config = dict(
    image_size=48,
    crop_scale_min=0.7,
    loss='l1',
    arch='swin',
    norm='layernorm',
    norm_position='pre',
    mlp_ratio=4,
    layer_scale_init=0.1,
    patch_size=[2, 2],
    widths=[64, 128, 256],
    residual_init='none',
    eps=1e-08,
    gradient_centralization=True,
    lr_schedule='cosine_restarts',
    warmup_steps=140,
)
Rows from block 6, named by matrix and row number. Rows with one number belong to one attention dimension. Each number is 500 + 25 x the weight over its row's rms, rounded and kept within 0 to 999. All counts start at 0. Numbers have three digits each. After the name is the row's rms in percent of the matrix's.
# q: window attention query (model.blocks.6.attn.q.weight, 256x256), inputs 0-85
# k: window attention key (model.blocks.6.attn.k.weight, 256x256), inputs 0-85
q.176 095:513520512513494477526487506481488498493505555503509515487520481508527500547490519527514498455492476484447454512505468464511525470495514517521504460495504484497523515455517483481468531511473544499516520523518487486477495499487460523522511487499502465542448495
k.176 094:521548470520489495514559453518503517495502511507550519533547482463517517494505481499447463505533461522485488497494510471485502474468500482537543491496526485473523517494485518513442522482509516506525502449491496525482514451549493542512476503509472518478489496
q.177 093:560460507498521485496463505520512491499540504496463499479442500519530507495528509484470473524461475472485509497501501538494510470484521523524474442519479493462551508476526550484467502485521504509480498486506481476479507511500478514461495475494513465490497471
k.177 089:526452510477545519476464502475508496474448523526492465536509461492499469512491494535466495515532496505511481467501563508469503482534479487477493525469474520478514491498526501486468514464455447501488450517503431493496503509506481498534506490530514468518495528
q.178 107:517463492485533527486485525491467508511506435485494498518492538498516480489485513487483477520458498521493524455471495561502509453530495441526484528506513507502512470562472495469504509529494538501519478510504478473459482485523530505474496511471505518492551487
k.178 098:494488538504541532532485484491473449469508472495502475471497478477477510477484505542553510525471464543503502489565500492473513480501502520489477547502506460476432500527511491473492501470492502558471507540513536544472514469460499478526477510471489492498493489
q.179 087:487483559503456491562526493506484509509494471498485504509480478492531524507448542504539497515481496516549495506484521484459487479515500487543523487453447529499475508474504561464468523493453534502512498527495498544554493506528499489516473541498529486452561492
k.179 093:472507515515542484474511476493489501519496491515459506510512470504510523519509497479495472525501490533435527500495511500503510491531508496499515453508495498493498512453498474527461499475506491537508485503475545517487544463507499557498481523518523554489466542
q.180 093:472531503490487469536515511495458509527440481513490503533525470485485446497491484514540494449518501499496455487468484516507449487516458508479507469501490520502502527451520444506542505477493467489520521449480511519525493479530514485480504538478508518539460484
k.180 092:533574497532538511524544479478532469485517474526515556497495513515559498487560466422506496511482507525479470502531448527494503506487554509504504516491538509513522504525447516520539497516518505504495508475522523495540486492510467504520482480496531496485442466
q.181 089:452486494520489451537457495520501489507469525517511470458515529493468506517486488497516485508458496454457506525506522481528536449535504449517477451532499501501468473497461485460447506499526509459516452525479494507501504519494530532520499463531548490535566497
k.181 088:481498510498548493501490499444504527470506539476483529524486532487494521498517482504504488464462491534509470486486483471461510448499452484456560500462541530510503509507509550497523501505523505462498533464524497507478514458548528481435467503502525532476527435
q.182 091:504466533481535480493496479475469545521514477494508482518486493514508516489524472492480523474470473508547496479482441510517511526469477467511524543504505480533511519504464487532501499516468490492533476507477526493530476526513515473504454506529516540474508446
k.182 089:495492485479487519507475498491446507454460464526513527472523503484488494491480519469523462531492501492452442453538507519539536504491514546524478496503515483473526518578489483529544538475465511545522528539494497510526548482491524510502512475493533502525501436
q.183 091:511480480526513486510521506522540511498507492548536474510501555493529493500514503521546472520520493531526508558510500506474547538525486508505491530496532543536478525485516509482502457493496507511493518557479498505516464501488546515513500474530529467457524536
k.183 087:485478462488552514558472526541470506521478443478482519510483458503459511497497491511475530492494507550473519512472543522499439494513486523485499486516488513505490506467466434498509519527509513451514524490488526496475538473475490519541471562471509463465528521
q.184 099:537505476493471500516530534505522538479523463506480504519508489481446498484480504530528489526511483496531494446467474483538457505435494487508482499487528473548509491485510474546525501453527458511511513521423538485518528487510506525482490543494509505512456499
k.184 092:498472511534528566513467482497502500472498457526496517519485518505530507484471492493483516491517478508483524502514465511523504510496508475492514483517499551506479531530526514509489490515500530478491446506540523530485511462460494506519506511492517490517480503
q.185 094:525463540470463503442515485492500488498508456485510486495502502487476497507506485490503460488500465497514501508499475469458512507516478506552487511494520512520513485487495480500499474473475534509472519526486496514526532552466463447515500494491507517525528571
k.185 092:456534470447498502479476518487515499553434491496496506498488543479496497513558509485503497462506512520446523484480523515556495515479479484543467515534464514442490498486510509509546479501511510521524483493518507528544510447536478504538497480481521558475487464
q.186 095:484549504512526488476498510456520496501481501449504473482471498467509506519532528519540533490476507477495453527501529482508541537484483532519471483475508508491494523503509444523449512515478507508477517501489480461520512486493464521486505494495499530505514512
k.186 084:493508530486535493551491510484517532500524504502526495526509492512482542517477460465481464522489477472508495474497469482491512478508509484512493451481564499491500523488502450538485507516485521518549502469533518516517486435499468518487512498517502490474472536
q.187 102:483537510503514500535476488525492507461479454516468508483526510487476506509531510493527517514465470490483491508493494540522465493480472465492507496494451474511487496514482504531494521497531561507477505476489478486501520457517512524481481472494522520530504459
k.187 098:436464476516524504517519472471492537488550493565506518493510483486514543471491469471542493503488449516514489520517492426474538458506489509485508463567519472506518517501528488520522462509502529530493492528504525501462545440481522513487469496525505510496533492
q.188 091:532495509472518489522455509479471487540484484507481513488530456526485497512490461542525551518492467545504469513492524510523441490491480459512502504523491484527502491486546534520486527499465545491475491549481524496468478510533497575504496490465509485525504440
k.188 095:493473497535527508500526420489525504435478488506518506468485478487505519508496497472506478510498511545525522476467474470458537497430478540513501507462497484459521499504495538474494499501527472481492486488492446488493497479483521516483468469488494503485513474
q.189 096:491487442483476500481507521454512475502480523503494478513523489508499502471537500484455510495529491550559489517510492501505509529449496470500504537509496515539455481491525515517508475531521491510500447479493512474494489520471487433495511485486484517468459512
k.189 093:538490491512474512480484537483453500507495489432513492467492524522498468517453485506536512498516545537530518481529545492520521526527540534435520521504450485493522491539495513529503492487460471512518548515499475537484501532501523499479531485488512508479497516
q.190 087:477542498521497534530498518477524514509477495520477518533481518509492493512475546506522513521517541467512511467519501507522517492459479470532537513507513504484484471483479484472508538515528507469488498507498494502501522479512528544561504450464466506473539520
k.190 090:541491470471520537513519534539472483495511493504531508505533527496518500531531542510519500483521434466487527511527477494492476493501508482455519478503519460522481502479510532504446484491511517468469498517493545525513512478519491481492473508538527553511484538
q.191 089:448512497512475474508469496481485467542501516463535522492533476511500483485470476481516504494479519514514475522484534515519455528502522465508499463500510471505485532526524458483560535478494497534495453514510506503523488495532507509540455540513508494566471476
k.191 093:522518496542514501506540489495559502440510505531490434504511538495530489557530476492500482472497489528538520526498522532529488508510501526500483499468500501488495515486489551475468506495539496432485492479530496452562483529510532496468508496527525485482506498
q.192 119:489527495498533468500497496495521503492475488508531509549489485489497486503492487489516549504483511565488490488482524507493505471487482498488502569499473511445520499492498533515535476551505509480450459473488495498504486518485549542483445509481476508511521496
k.192 109:469473501491521512519470499482486472513493457512485487527481466516508516477511494503472500494486459482520494461516546476494479495505527507543526539497486487537493481489521485496517499484494496494477467503474490473483468496513541466521497526451521520539531521
q.193 100:487486483497507467514511509525462535492488483508487501478532502526510475522529493512547522482469511489490516503496547442538524494514491504484482519490498487497435418526508509490543487458495495481510493490481516474460551505512481465489495521526563491485506483
k.193 098:515498505475505477525460484508440471511485502484570534486479455474494531540452526465489526469541475540514498503525513504527454519464503506498479534561517485523499485495488550514473498488464484461477489527494507456470503489508509536465526491489489483479493497
q.194 103:458449491538458488517506501489519507485494512512478448524478494494574462542486517494471547495478524505562523547479494488508493527476482519495496500486505507467489519499527502484509495463448498481529453528463514506476525469494528492476486564525499512506500513
k.194 103:488492519529513446501512550509493498487483541503546533527499499458485528489527465498470448513518494463538459521422527533492486488489506481485515492485490513476487525510504501507463507460507485494480499526529512497505512513527515531467474534479528455510491464
q.195 097:524485502449491492469533484501519505545505430522533500490463532495516519449500471491501533494525441497421470488492508517518486493482508472497479497507477500499464505539498473476490508499449517465502513451490481523554469498460502486503498496506511504495481509
k.195 099:542485508493492480482529491483465489508461451495495489533517514481500520454493471518505480485497480495458516519476509480472480446533493475512530524495502538507511481502508534483512529489484483465512509497493476476511535496485466484509516496520518467480493562
q.196 093:531466520551522479496536548498504562499504529523456473563517481506511497502475502480517500535538480486564508530518498542517499515488472488514499490479468494571449504507491493500511505514516522497474512481500491482513520488478527540473477457494503492513499527
k.196 086:507500501530529445498508501501517498515518530488542508506459480524512518519471537531495466472509504510488459532490473500466479493476481484467539433491486503508530565474539465511474485539512532505543506491545503467494543453476492555489485484519525508508520455
q.197 106:464491493540480446501514452485471498439498524506479460501479478511504490497479509495486517517466501506516480519534479491513508516460505480479493541518502471477551509467510564468474466499499500528501458499504524514477479531498495536513509526509487506506540496
k.197 101:499480543501472484487499489555502425520525477491535528515518488529493531539533521496467490501462517482499463496463496492510521500462551520506501490476510544476464480551533481465496532465485466544476509473503513461526453488524503533492535516491515514546452528
q.198 107:495478483531480494523438486490529490538482511523544490506452523508521525471512481488515459454472509439477503501504511532482497486523506510529479538471509509451482501487491528469477520478506493489491486519516507479505476478482497482486478508487478456447501484
k.198 111:494534498484516484507447477497514481525467480567556502532510510545494516470483457558507503479502505496513511508462492412479490506480508488529494516462558526458466484454497538516522509495526495474494497482502507459509525487509502511496497528545501528467506502
q.199 103:506526485472500473564492516504550519506503523499530485514505512473538485514531518504494456492465496508493470493546509467503482470486518525510491504512505534465474474492487474498513478501520503495521453492513469495510494495494486488511519488509502509585545529
k.199 113:489504487517523461522508467498500507515520497505498496467516477493492499483502514499460444515477503519510528492478530458477478487523537489489491498511499517513484528494510518539478513495474438535524474482480516443522571512530515489519460497502497482479504511
q.200 108:481511501487537512505452494479520508535480520485533525505502540515509509527476503521515507500436460458426513490557507530459484467489479448511533527513494552475496508496518506471538542501480490486508508513489489507487498468466502483490468499504522456483515551
k.200 112:511509500485475487477469490470503492538448508556556521490524490491534531514476468517551467460510481494483520481487504455526504505506512518521506503471480520520466501463472490537500468524503499453486456500501505514469524491524488500503534508500493543507548499
q.201 112:461476481498505475532442536491512511483477521532528511481521508539491496493479523522493507484509457509480523456483515505479456508490534477525481548492565544489470462513515529514489507462488503498541453488544513505498524468506478441508512501544468478478505454
k.201 110:515520509515480465542498497528530489494509542520551510531539481481510499544464521508513498453531508523505468511488528451478505462468496503508552512522512496477500505509474553492450539486515470501493525510481474485544479457521510522522490478544470516458490529
q.202 108:526513480503489473493530540521515520485502480526467465502527500487488515454535514465488485525518518437533524496523468493525515505495476519523510454473521478550527492526465492479473494492530477480511491501502534506506472522529479502536515466507538522470515509
k.202 110:518526530538514497501522507504542536481532504481521557518491523498510496498495515512509490454484507511522532530526481522452541496513488474491500429477524507454528491497516493497489511525538498510530534500527472520543497499473510502479450467517513496489501500
q.203 101:509533517517531514443515502511531519526474523470485514518540515466484502516452526495504531491488501486468490518522456559535460515510471480522478459511494488522507487486523520528519521548498471497534448513488494510516515477493512516480466491531464486506482523
k.203 105:496540513518534515524521510496466486487472525501531494466532502499497464453512504482504451495508500485518466513484524481489476528531499504494466474514484491483503558486500521534500433540519484511471481492523473511486485468506535459508438486458503502535531474
q.204 107:460452504510467494510498457514543495496513514466459487521494493487473452581527530499468528516485538524460465534485485501462482507499472479460501481515499517474512514512534505543459514459482504519525481494510510540488493449510524448529488538481490496512445531
k.204 104:505511495508478502524528502556524538474533510495498460453525473524491496451454534481448449509508557487533461518484500517478514502491510455501505524497508502515483518496502497490490533500535524520526524483532488501501549496536525546498497504489509455494476501
q.205 113:483528511535500518469500506492500494493492522451524480440500575477474508536494498511484508475527498533482441492504478528513488501511545451470476446481490492493493501481492496489488495540473523492523529471496471518500444537519482497501522489474452504535499510
k.205 105:547512541472502503484519472477480501521491456498498483520560489524477532515477501496499485479453499508508474490444512502467510468527507469542498537483478524475475493437496472516537532486504480525490538482518492461526523538471461497520506521497494509507507525
q.206 106:499486467513527489446492516508510503506505516507531479465506496472465513514503506521498497525515553412508497506501496504541523549512472504460519489458484500512480517507524461479480522490519477483504561486488489510478514520494510522561499500496528502490553515
k.206 110:538509477472495507469495506506481521515498484508565472494487522521483509496437519504489482446483475514536518558537474524485532547495484497467532516468489516486549514465469486496516516493523538485457521495517488504504550504508505526478488459480476510495511493
q.207 107:514490531498506476496526540484483514491502495475507460504520501507485510521472513483494537518490513559548520489500458492516499536457508511478492523486465534486490526538490463500477493528505508493476501502528496462530529501492518484508497515500465522450486464
k.207 105:505479520475503478486541452477521533461485485502501503525537542457514477535520518489501483469518508498495483438550451570495494500508487511493540489505463442490494509486508517499478516517504512502466508483521510509523470504504505471486495520483453514503498478
q.208 097:495514517534509516516482529463503502518546509507447491499506482541473477515508482466495498536493532476496521490517508512506518497519495502531470473517539480493481497503580488546496475521516490505524560499480479515460525490503463495493461526474458503534541481
k.208 095:505503513498534526513510526527549471517512486497509480539512494505485448475474516491478456492513557512534487531534459519533501585529464553532513479484528521490504531495515471526436495498505510488509515514535489527504511465493504471539519490505519498491516471
q.209 101:518484521522488476541480461506530467470507476538531484499478500534505491506498536489461449524518473456483495480495526461476503466504489525529540507466501524509488493502505530554451472488515499492530501488545475527514531518508497436457497523481526486525487485
k.209 093:451514472497513546518511517485484581502525522499478480518524522543512467497488525487508514550517556476522541511513483472498508534481494468507487502498484501466497482504531477518508461520481509510494444439461490522502534499497490516544567514492519468477498470
q.210 087:495499516515486509502496511500491476465504486505511553459528529520533503476489490515533485482512496506527492513514492503496482492472497481490473510520484487496482462439478513516493528566498531440511477531532504484513511502537502540504496496544478469486472461
k.210 090:473513485521469454478513495452497493491472518487485525501522456515511507495493492450497515497502487483544509524527559454497538444527513482459504486466464494495496532492513450511503478504496518495472497516483485500493473472535482562521498520471490513508495526