A small masked image model, trained from scratch.
Model: 48-pixel images, arch swin, norm layernorm, activation gelu, patch size [2, 2], depths [3, 3, 3].
Training: soap at rate 0.0017, 7300 steps, batches of 384.
Data: trained on telescope images of galaxies (Galaxy Zoo DECaLS), 44167 training examples, 63.5 epochs.
Rows from block 6, named by matrix and row number. Rows with one number belong to one attention dimension. Each number is 500 + 50 x the weight over its row's rms, rounded and kept within 0 to 999. All counts start at 0. Numbers have three digits each. After the name is the row's rms in percent of the matrix's.
# q: window attention query (model.blocks.6.attn.q.weight, 256x256), inputs 172-255
# k: window attention key (model.blocks.6.attn.k.weight, 256x256), inputs 172-255
q.101 087:557521579442543438391499547511439445427516428529570437594546542439594518542501484431554518521436518530430531464503572454461511534517528422581565496420497477487547508414506483547549491492469488497509473526447548491449465590479555494443500515548461572495
q.102 083:537506517502419422535491520420388566490548562445426505488614501563480489522490454512555529537639496472533491536391494603438521464507387501429506423601545474464554432504501508546461507470473447472508544502491573588438567385522512459408514481526463488545
q.103 081:461504504511577503618522565494475478444494449512379483479605519560547567645547515462545525504557511482524404476530495452526475476490488459528453584600462409423430444442545513498415456490564509530538587507498399582546471558533497500527469496460532604570
q.104 104:468436418620450531503485540406473492577562435481482543462474552523469535502573541529569500497494485429507385479445485417536551477496483495480503463478443546532423446556511581563458516513513554515493527448507472506471614483498495489524469517516508372476
q.105 103:489584560612377492409450512482510600476482562582438444489520490572489461495477453459458570590582514499402519503511528500493509473516418474486516498515555403469511540548430480469454403420549453518500529530543561462489579493492481431377477513555443557439
q.106 085:543490591522560462534421438547509515536528389413532454504538474465515427513420416536518410592493436437482487560470536434453489532537520538482511467463469536522390465526471502565519500430464419568461554456486439485454437534531486455505510478415514632496
q.107 086:544540552554605562495530548421419444481514509428491570452467434481533484467517541503497504508508478562459470453429499538518487583484505517583497453549514465554430499578472539464507635498507563483529536471444539533362481563501462475463461419534401466533
q.108 094:478481484530620620495519576575500523465500514527548486488532521484557466493470531378400459538411488492448412439489596512484432556561557562531484481477421408554453457606411542558516583447433480499622569429588504411491460540517513479483523529497566474481
q.109 093:498497502406570494456450553505594489465412585471500562636504551488489467421405405425497455472542472583583546490594530442540461503450487576440559493472572539522479505426513497476556570602451511483388495477464459526637562607437469477456507553483460475544
q.110 098:468536492473576492484527433514538523406519475509513491530521407550518474478507469493572514529527522540575500437565528529557431423572512536515501453441511476500390451481479535543462573537471520490500566510501529473575478468478503500432581461500381472481
q.111 099:491608482460503492556500545500491437576569571523501553470402487505529530489520501555497516514541521488473537488517418564525540590553584505521524605508415501518490519502478483452444472540499519526464569541501482503563527536460506600586513556482457510575
q.112 097:506516523495476480480550388538573433510537546498455479531549434386416506456509434443451414477488366441483542574491458582430469471506538602420492501520415557589455518473576465548589545529583536578422508446479548380503493451400483530519550388481563446445
q.113 125:453513396457511529485546470505544518474569421453481512506517408440484475490498479533489409545520465437484457549512496447532521464520417410506531621499378547476449482438433477505495494608446584421439544448463530521554556550466496498513448527506538485487
q.114 096:464619512497480519589544566500506572471565462611589549449488447459366438533577578465458574438560501527568544519460528574445479526502499550422550525476563527467466543505519460422561469546536576409548439462462498500450445451541487561520575483442456462471
q.115 109:523566469519524438475442525443456458398476520598524544480501531487549569490499487402461481488532556540484545534502597468519540475444456540515530414553540514516530540575475526495573564420475458520502503468553382474524474495485432434517467540477521540480
q.116 102:476422581467569414418582473529458492571469530455509517442521509467519484493503405513522505480492479530576484545499371519598506518456412601499492564453428653464533540473508513585504488599435503379580544474478435456616518541511450539563443546544543433490
q.117 108:499526529520500434495515498446459513502433477610515478449435538566534528421446590621468518474498468529491589584492506425497478481481453455445575519459572461436526456508492471426470522381503440499565437437507505541443479537541466494517480459440441607593
q.118 095:586483551589502490488438554486514455503517490498537495489431617539472525527446531511514367457534487567490486462541487513504528524376496426485477491494473514475620529580536493534470535462618553396410526541568528485507620445479566492541450449462467514479
q.119 100:470442389464506447512569539465570541553443388610535548493499473483549495460514481542551443499460478558525566559506547494571462424408516512484604422409412563547476412555533565513535556413469438511497486434477487503568484533504521514478479435427463465582
q.120 103:488475520542489530492518589458497450424499480512417448519472536617454512420552585542503570503461459526482537472524545504457506485536456439554553493483519561519348565634561568490519532446613422512534511538430500522407575564478377430432518541542541543487
q.121 089:587478503544486561502450556516618504586582541462449448552506629573480501512474479449444476504489415533361553573511421584450435506438524532465492527458463484478486507512555424549478548593494484458431485538444497454678547522483486541623483449513503483523
q.122 092:521418532423504500485528452543509498500483507482543584533524575471508465465533512619455481577467535497475478493524518419546571556491452596429465526519541504463487481525456524555477530431435559550427533398601416539521461548537560461530499523483509510577
q.123 102:386484488491492559532528423427510390437395496478508467466479413508519583571405476484486433517448581461476479443465490470475470461526499438625477480559532532557559465433491479532507510491483482581541479568485446560452470481509639511454459551474384534497
q.124 107:463604473524474576568511452505433466511471551507494469465452460480530532486448525534552575473552479467615537420453458588479533495535502436499470513453517478422528529559397435469531418387551485602646505571472612488517453519571561530409494475520540523537
q.125 097:459491529517429461501476554449447476585493504521539541451441459412398438454556451481554561456540417544576538456496433458608406455454520488492500562502522488485488476606550523484520497497530516455540431513504505463507484479370457531450393351551500400570
q.126 092:605566544440499412512554482477459518484625470448465489509566413464422532520457478530465439510435491489480540531518591524465519515520503574376560444496459485639558545475514541494483569524490579484453475457457476499478462514537464442572519514519550508474
q.127 117:464485542495533560540473446540465517517543480623517453563465573531512442458413501584563488503454505532491455508513460562498484508443467414465522589573458504408554446442369468528538542527514485393500532516564488538558566450540518395497523543489496489407
q.128 105:529503537398474388503546445462549418419547463484475504539439479564481585515533430484461534584470496484596516471533527506527488494597525572489460490476514529464505461480548564413514515535534466475518444438483445480426514550561460486527516507507405463575
q.129 095:545527513556478560447513498444583485553464456403497510509462537491489481484471592538427506468555481577501578546471452478493498527448470571619563564554530475416585483459495513498344456438515536469493491535542542535437467569454550575538484488502576506521
q.130 107:447541468505479394482412533460471493558383477583572494479419488394419536523453566471485495511414496386495477529469462454435468506519498486512364375486513482532585504566478482506460509447483547565522448502517479499438462513503471504533466484517459497400
q.131 104:451534477489589589499451553478484466412615511519482541490525488510509460506539436481574513498523504548502423448483382553469518429565570510518394470517525542480458535572466418539582524559603508474521469481478465510519541454533500527467495492540485477501
q.132 100:443408451548539593455419513559482530488407482407538483507508480506556497475436468453579454469502568524469486520510366539435510463513457474459537552604558429466488555551529489543376480584463495481537470679553531503612553479506498467475442560461429582524
q.133 132:584524543455544439513446515498600484422360514525569451458572509488512626522431519485478413550412474519502488495525607428498481486509455438576577555497499447495550499500588487556464544380543553571526485532542516495428382557580554474539483511402496576484
q.134 102:446504409518442473498517528448494578541591433439461537515446541518394450478502482632507566492515425487490504580468399483467462483521445503447526544460531550489428531605520499459511484476539500444507492523531481496506475444539446588451488496565412403483
q.135 112:509470514501464492393516448485555485463543491470499566586536450557517533499478464459498514437562548482507501585549611475432591510546493546473514438473413452567496511492456481481532502490559443611483549460496504509449515499497486397522519448453551561481
q.136 098:511529544474412541461626472558562488535563497460507485505487531476411510436609603430497559485613489469507630493477581596487460575456556481439573438421498517458518521598486550389627545503514516530450541491426531474480522599518501440474576505482576486496
k.101 086:552568477474480594532548567531438580437556421496420504532492552448489412518509431563595540349454516586432500521503565470475482483492498479514512548408470471448534540577455507467499507492459494448556428491490571539529499555573498482448492411510503389551
k.102 076:451524498451565484430534407485444408475512552442489493438474434530528520532541551480479565526482438456425469500560562470466660432513486510438522517483477537492355552451486455527463424502560490574553511538425533534462522433510506520431512522489478463489
k.103 084:395493524500567551512506560489498441545481504507470437386470546455477544381475532406562473561476462391443411498534476422608582441481482551494567529497520515498453458573584537522444471534567476517489499480433528522549580458525470562471519526483483588519
k.104 098:409503534556542451531496526430562533445500490467578515480488464478545504426488570470623582460459402499396494461465443540477475406611490469451526433592566486529373469542525566548525504524491420560474548490579509512531592488439420512506550511448530584499
k.105 087:491560599493521471452453559461532466516527540592513432545493451545505491493476487496499500536552524488451628339468474506484605477390414484506555416439461444566491477502513526406488436561491415534513402557546519551400441503495469466468562568486455580485
k.106 090:490487476458398508571517543528470492544623522495559545472460570493501499472445417479431523517398448384427404517539470520506543439453539586520498501539566434527499515520480469543510483460516472607531474389463458482538495400557471539519506506461580582485
k.107 089:578457468475440449545509427485536496528498481529494427548428437505522495560536516463491489484538447428425457440538477536447582480419528478558442473549480435454511452496492473512562441525459605494467591493466433483480509426514449464429425463533541438457
k.108 089:447471459601510560488442599579478594490465503552519511536559482436465502520491559468495494410486576425479422517502565500577529562486532500496473517547437428520478528612559469530540459517428488499523435483587459577578579528430489529453458492498467560431
k.109 090:554515414469469446514549601518574523449464472495554612526444501577522505573451503392470474471503472624518530563615549520560447535517544450523434501459508517550540489463484536548485445280464551557470524562444488497578458447451528381552509557542474520542
k.110 086:471497472403494526519501501531504529444425480413555529544485452494464592466428544464546549500584440444612584477538508538613496442513487580540564559517526514449531587468478559484434465555536515463562452458504489416487548497478500465408542499455412466405
k.111 090:549528533544549452602498531452541491505515593543479450523414607547505474552454489473525460547584510580474621494447465513570577581418528439494438473491521533476567413531452497519450486434515491432390542496505461454536438442541547487542547569491595581573
k.112 103:551544438466434606427533527537531500444439470536506496507565491454496587512443552471442503536492507516417482551603529684537579517550491572512496409384540550495630504475516514526586474517548597534492563520556487471415479541467403525468496467482554619481
k.113 126:505628463419490404473466439513583516523486495586538505540482550464463454496548426544536491478477521541487555445493440556354559566558462415534423558526418520432424504441487450576603502628518509563547518511495542466554493470491451629486486550543473464512
k.114 100:462508477389490483518476543546476460425441536480491602485488518525623526478395438454546532484486429503411534494573477549550551500487527508467559570487457473524472419574470446489560508546467544535523564422490569582608500470452563579409567464555535499462
k.115 120:500463524551594574555609523501449450478535490405435533478484510474595535558500590564527517436544384456439511509518505496530462435476545537391533531416545494457496516522454511479517520412457487417519506488430541435542478567608564532554462574477519543586
k.116 108:510436508462478504536571515502540396438494499497397500408428449570473407361599508526557537458596512533479525499501522489468517567495474495574501501520419545525450470528546458383569505498547522508520457438415532437513446492449503509535548515509489465450
k.117 115:507444573577553491522418483459446502470437515482436505488548464527530487572517503526448486464456430520504482443434516492540404536493558490548507619441446454539441447467514502580557499493567425483441561535478474465580418415552496480511524511587507403534
k.118 099:454502419579532476605425499556491553562568558419466448446553469500465498558529547508490472481501503444493442463466532477466407468609606593429522436556525429513556563541479499434469479502506574451583528475540554401433476622452418440494516616499452505516
k.119 108:442546549394557412467545457511474472474464541529468619413446521511548450517565412450488578472468448433454510510513458600554459399463505532520493537493436472471479510481433499510517530514515468602479532480502416518535447538513542544519467495526514520581
k.120 115:524619485496452519514500427381418472566487465464425557659529499511505435491525465410593499592472424487457519616450543470491564487473523554516392473494399577521530449446545504523457438406464488480493462538495511497514447502506543623513466546547554416506
k.121 104:449526533562453493603453419538641540539490488447487379423556441536505539597514517560526516463521498444453447554519493538538499472547596605481509533470531539558594476477498535527521559570471521468482473504511504532386547474413412480491488496513516521473
k.122 108:480494510517583498496479504501471468492579582422461495466498521550491479537500552474484446451551459570563438474469363475498469366479424503501504473479522537542514537567536499451520579458548483485443438576525503501511465607511498524523491403578586404425
k.123 111:537506510515583392532456502561469608440584540490549436448510461531440474527530448498511506473425477441606565557522511594421444493557529492444535478545549502478514480536480431571369553417430461483482549633490539429553522556586533517526498520483550548540
k.124 110:536520549523481510491461540414504545519494567526539478516524399507524420464488506469429432460509539460552473558443461476470553530476584579550525495495510533526508524540538494495478603569518491573464540543475555473425536493485470495461529519431506425490
k.125 112:446527527416545530530503520471462508407525526564593557540466533529527476421513485513431490585542483480483561505505454474483475533417500484473519519549517456481519499442528481527462512587546508524508617543505520516521532461476495527470516548466531414493
k.126 106:557447568501582434455515476519527549517402450485400423543524441454477457511509499532474532566414530549537458477545514522452538430538494413533465427513516498410546459443578484521448471525507556508467522538500419589488495409490492489477424519474463452559
k.127 127:398515496581446522535486571446452533562478513386431401451513492535506450527618536495506522540519521439544538476519529517508487535436472597498486505611527523491441481508482474556468506515459401475455457495518561383483526450581502495534475445499377530411
k.128 123:542529483389493554491589493522576524555432536474495542436499574378439433544472374462458464439474506497517491538495594555469547526507501556572544498457471538523500445462521523436473543533461512476537560462545466442486494475436521545513527541408486524525
k.129 118:496516462500477571496455485457533464443425469425558475501517420522551456475462602516480492503588540460487435545504432432425452440550513562519543500489475594501471524524492500487459525421425471524518486539429500427371499513485501510412524575455515431473
k.130 120:425562433543537541420479518535506544532465513544467436454545483538447450462509594506476477509510479477520494577479528423518529488503438526571469478558468482596497431550505427684470530398394507398523579513473541539455411517535586507508521382497487524420
k.131 116:491539553573504482436554519552644491451541536561523458546477489449424575489575404513500553467540644488523492466464501471467440464370499542554571519567469515473542508482521476463574461599596557512563519461420475466571550452426511510505581565510407459465
k.132 116:505550490536441407495483559436492521481582494519476537542424431520555556523560538517550572511591484552386522435432464521400455505502535413452534463491500439416559460522519531482530510548585517575521471521441543528507579508587529529518550511569490436572
k.133 130:538574530445467503458530528455536520601494523539503544500485498573631532507456498445450492483462500504482556531481476477472588519508555446443418408426484524503521567574484482547420524412549473494497508473472558505363528541581424564530525539456529461543
k.134 115:463565425423475579370545501464506580530478431560464513457466581367442459566522554491530451486462492425459496521527575605492610559554567529547571512471523474470552393495500530541487495448477517464471545561473507419562433448498508570493536481462497599414
k.135 117:543475498481425497405544512505468401472448407509535500530556563447510471522477444465566463620458501431593478502498525469596531529481524562457501417508549514473586439470495519471461523543485495448505482529391490501412460509481547421488510520509440436536
k.136 110:472443528519548543474497510588497459584510555498551453558609480501551579417496525423486507573538453528531592466544478453577497488495540537447566462604491599527463471529559544457486528486502433486476505442561448488497554434533504382555562573584487438501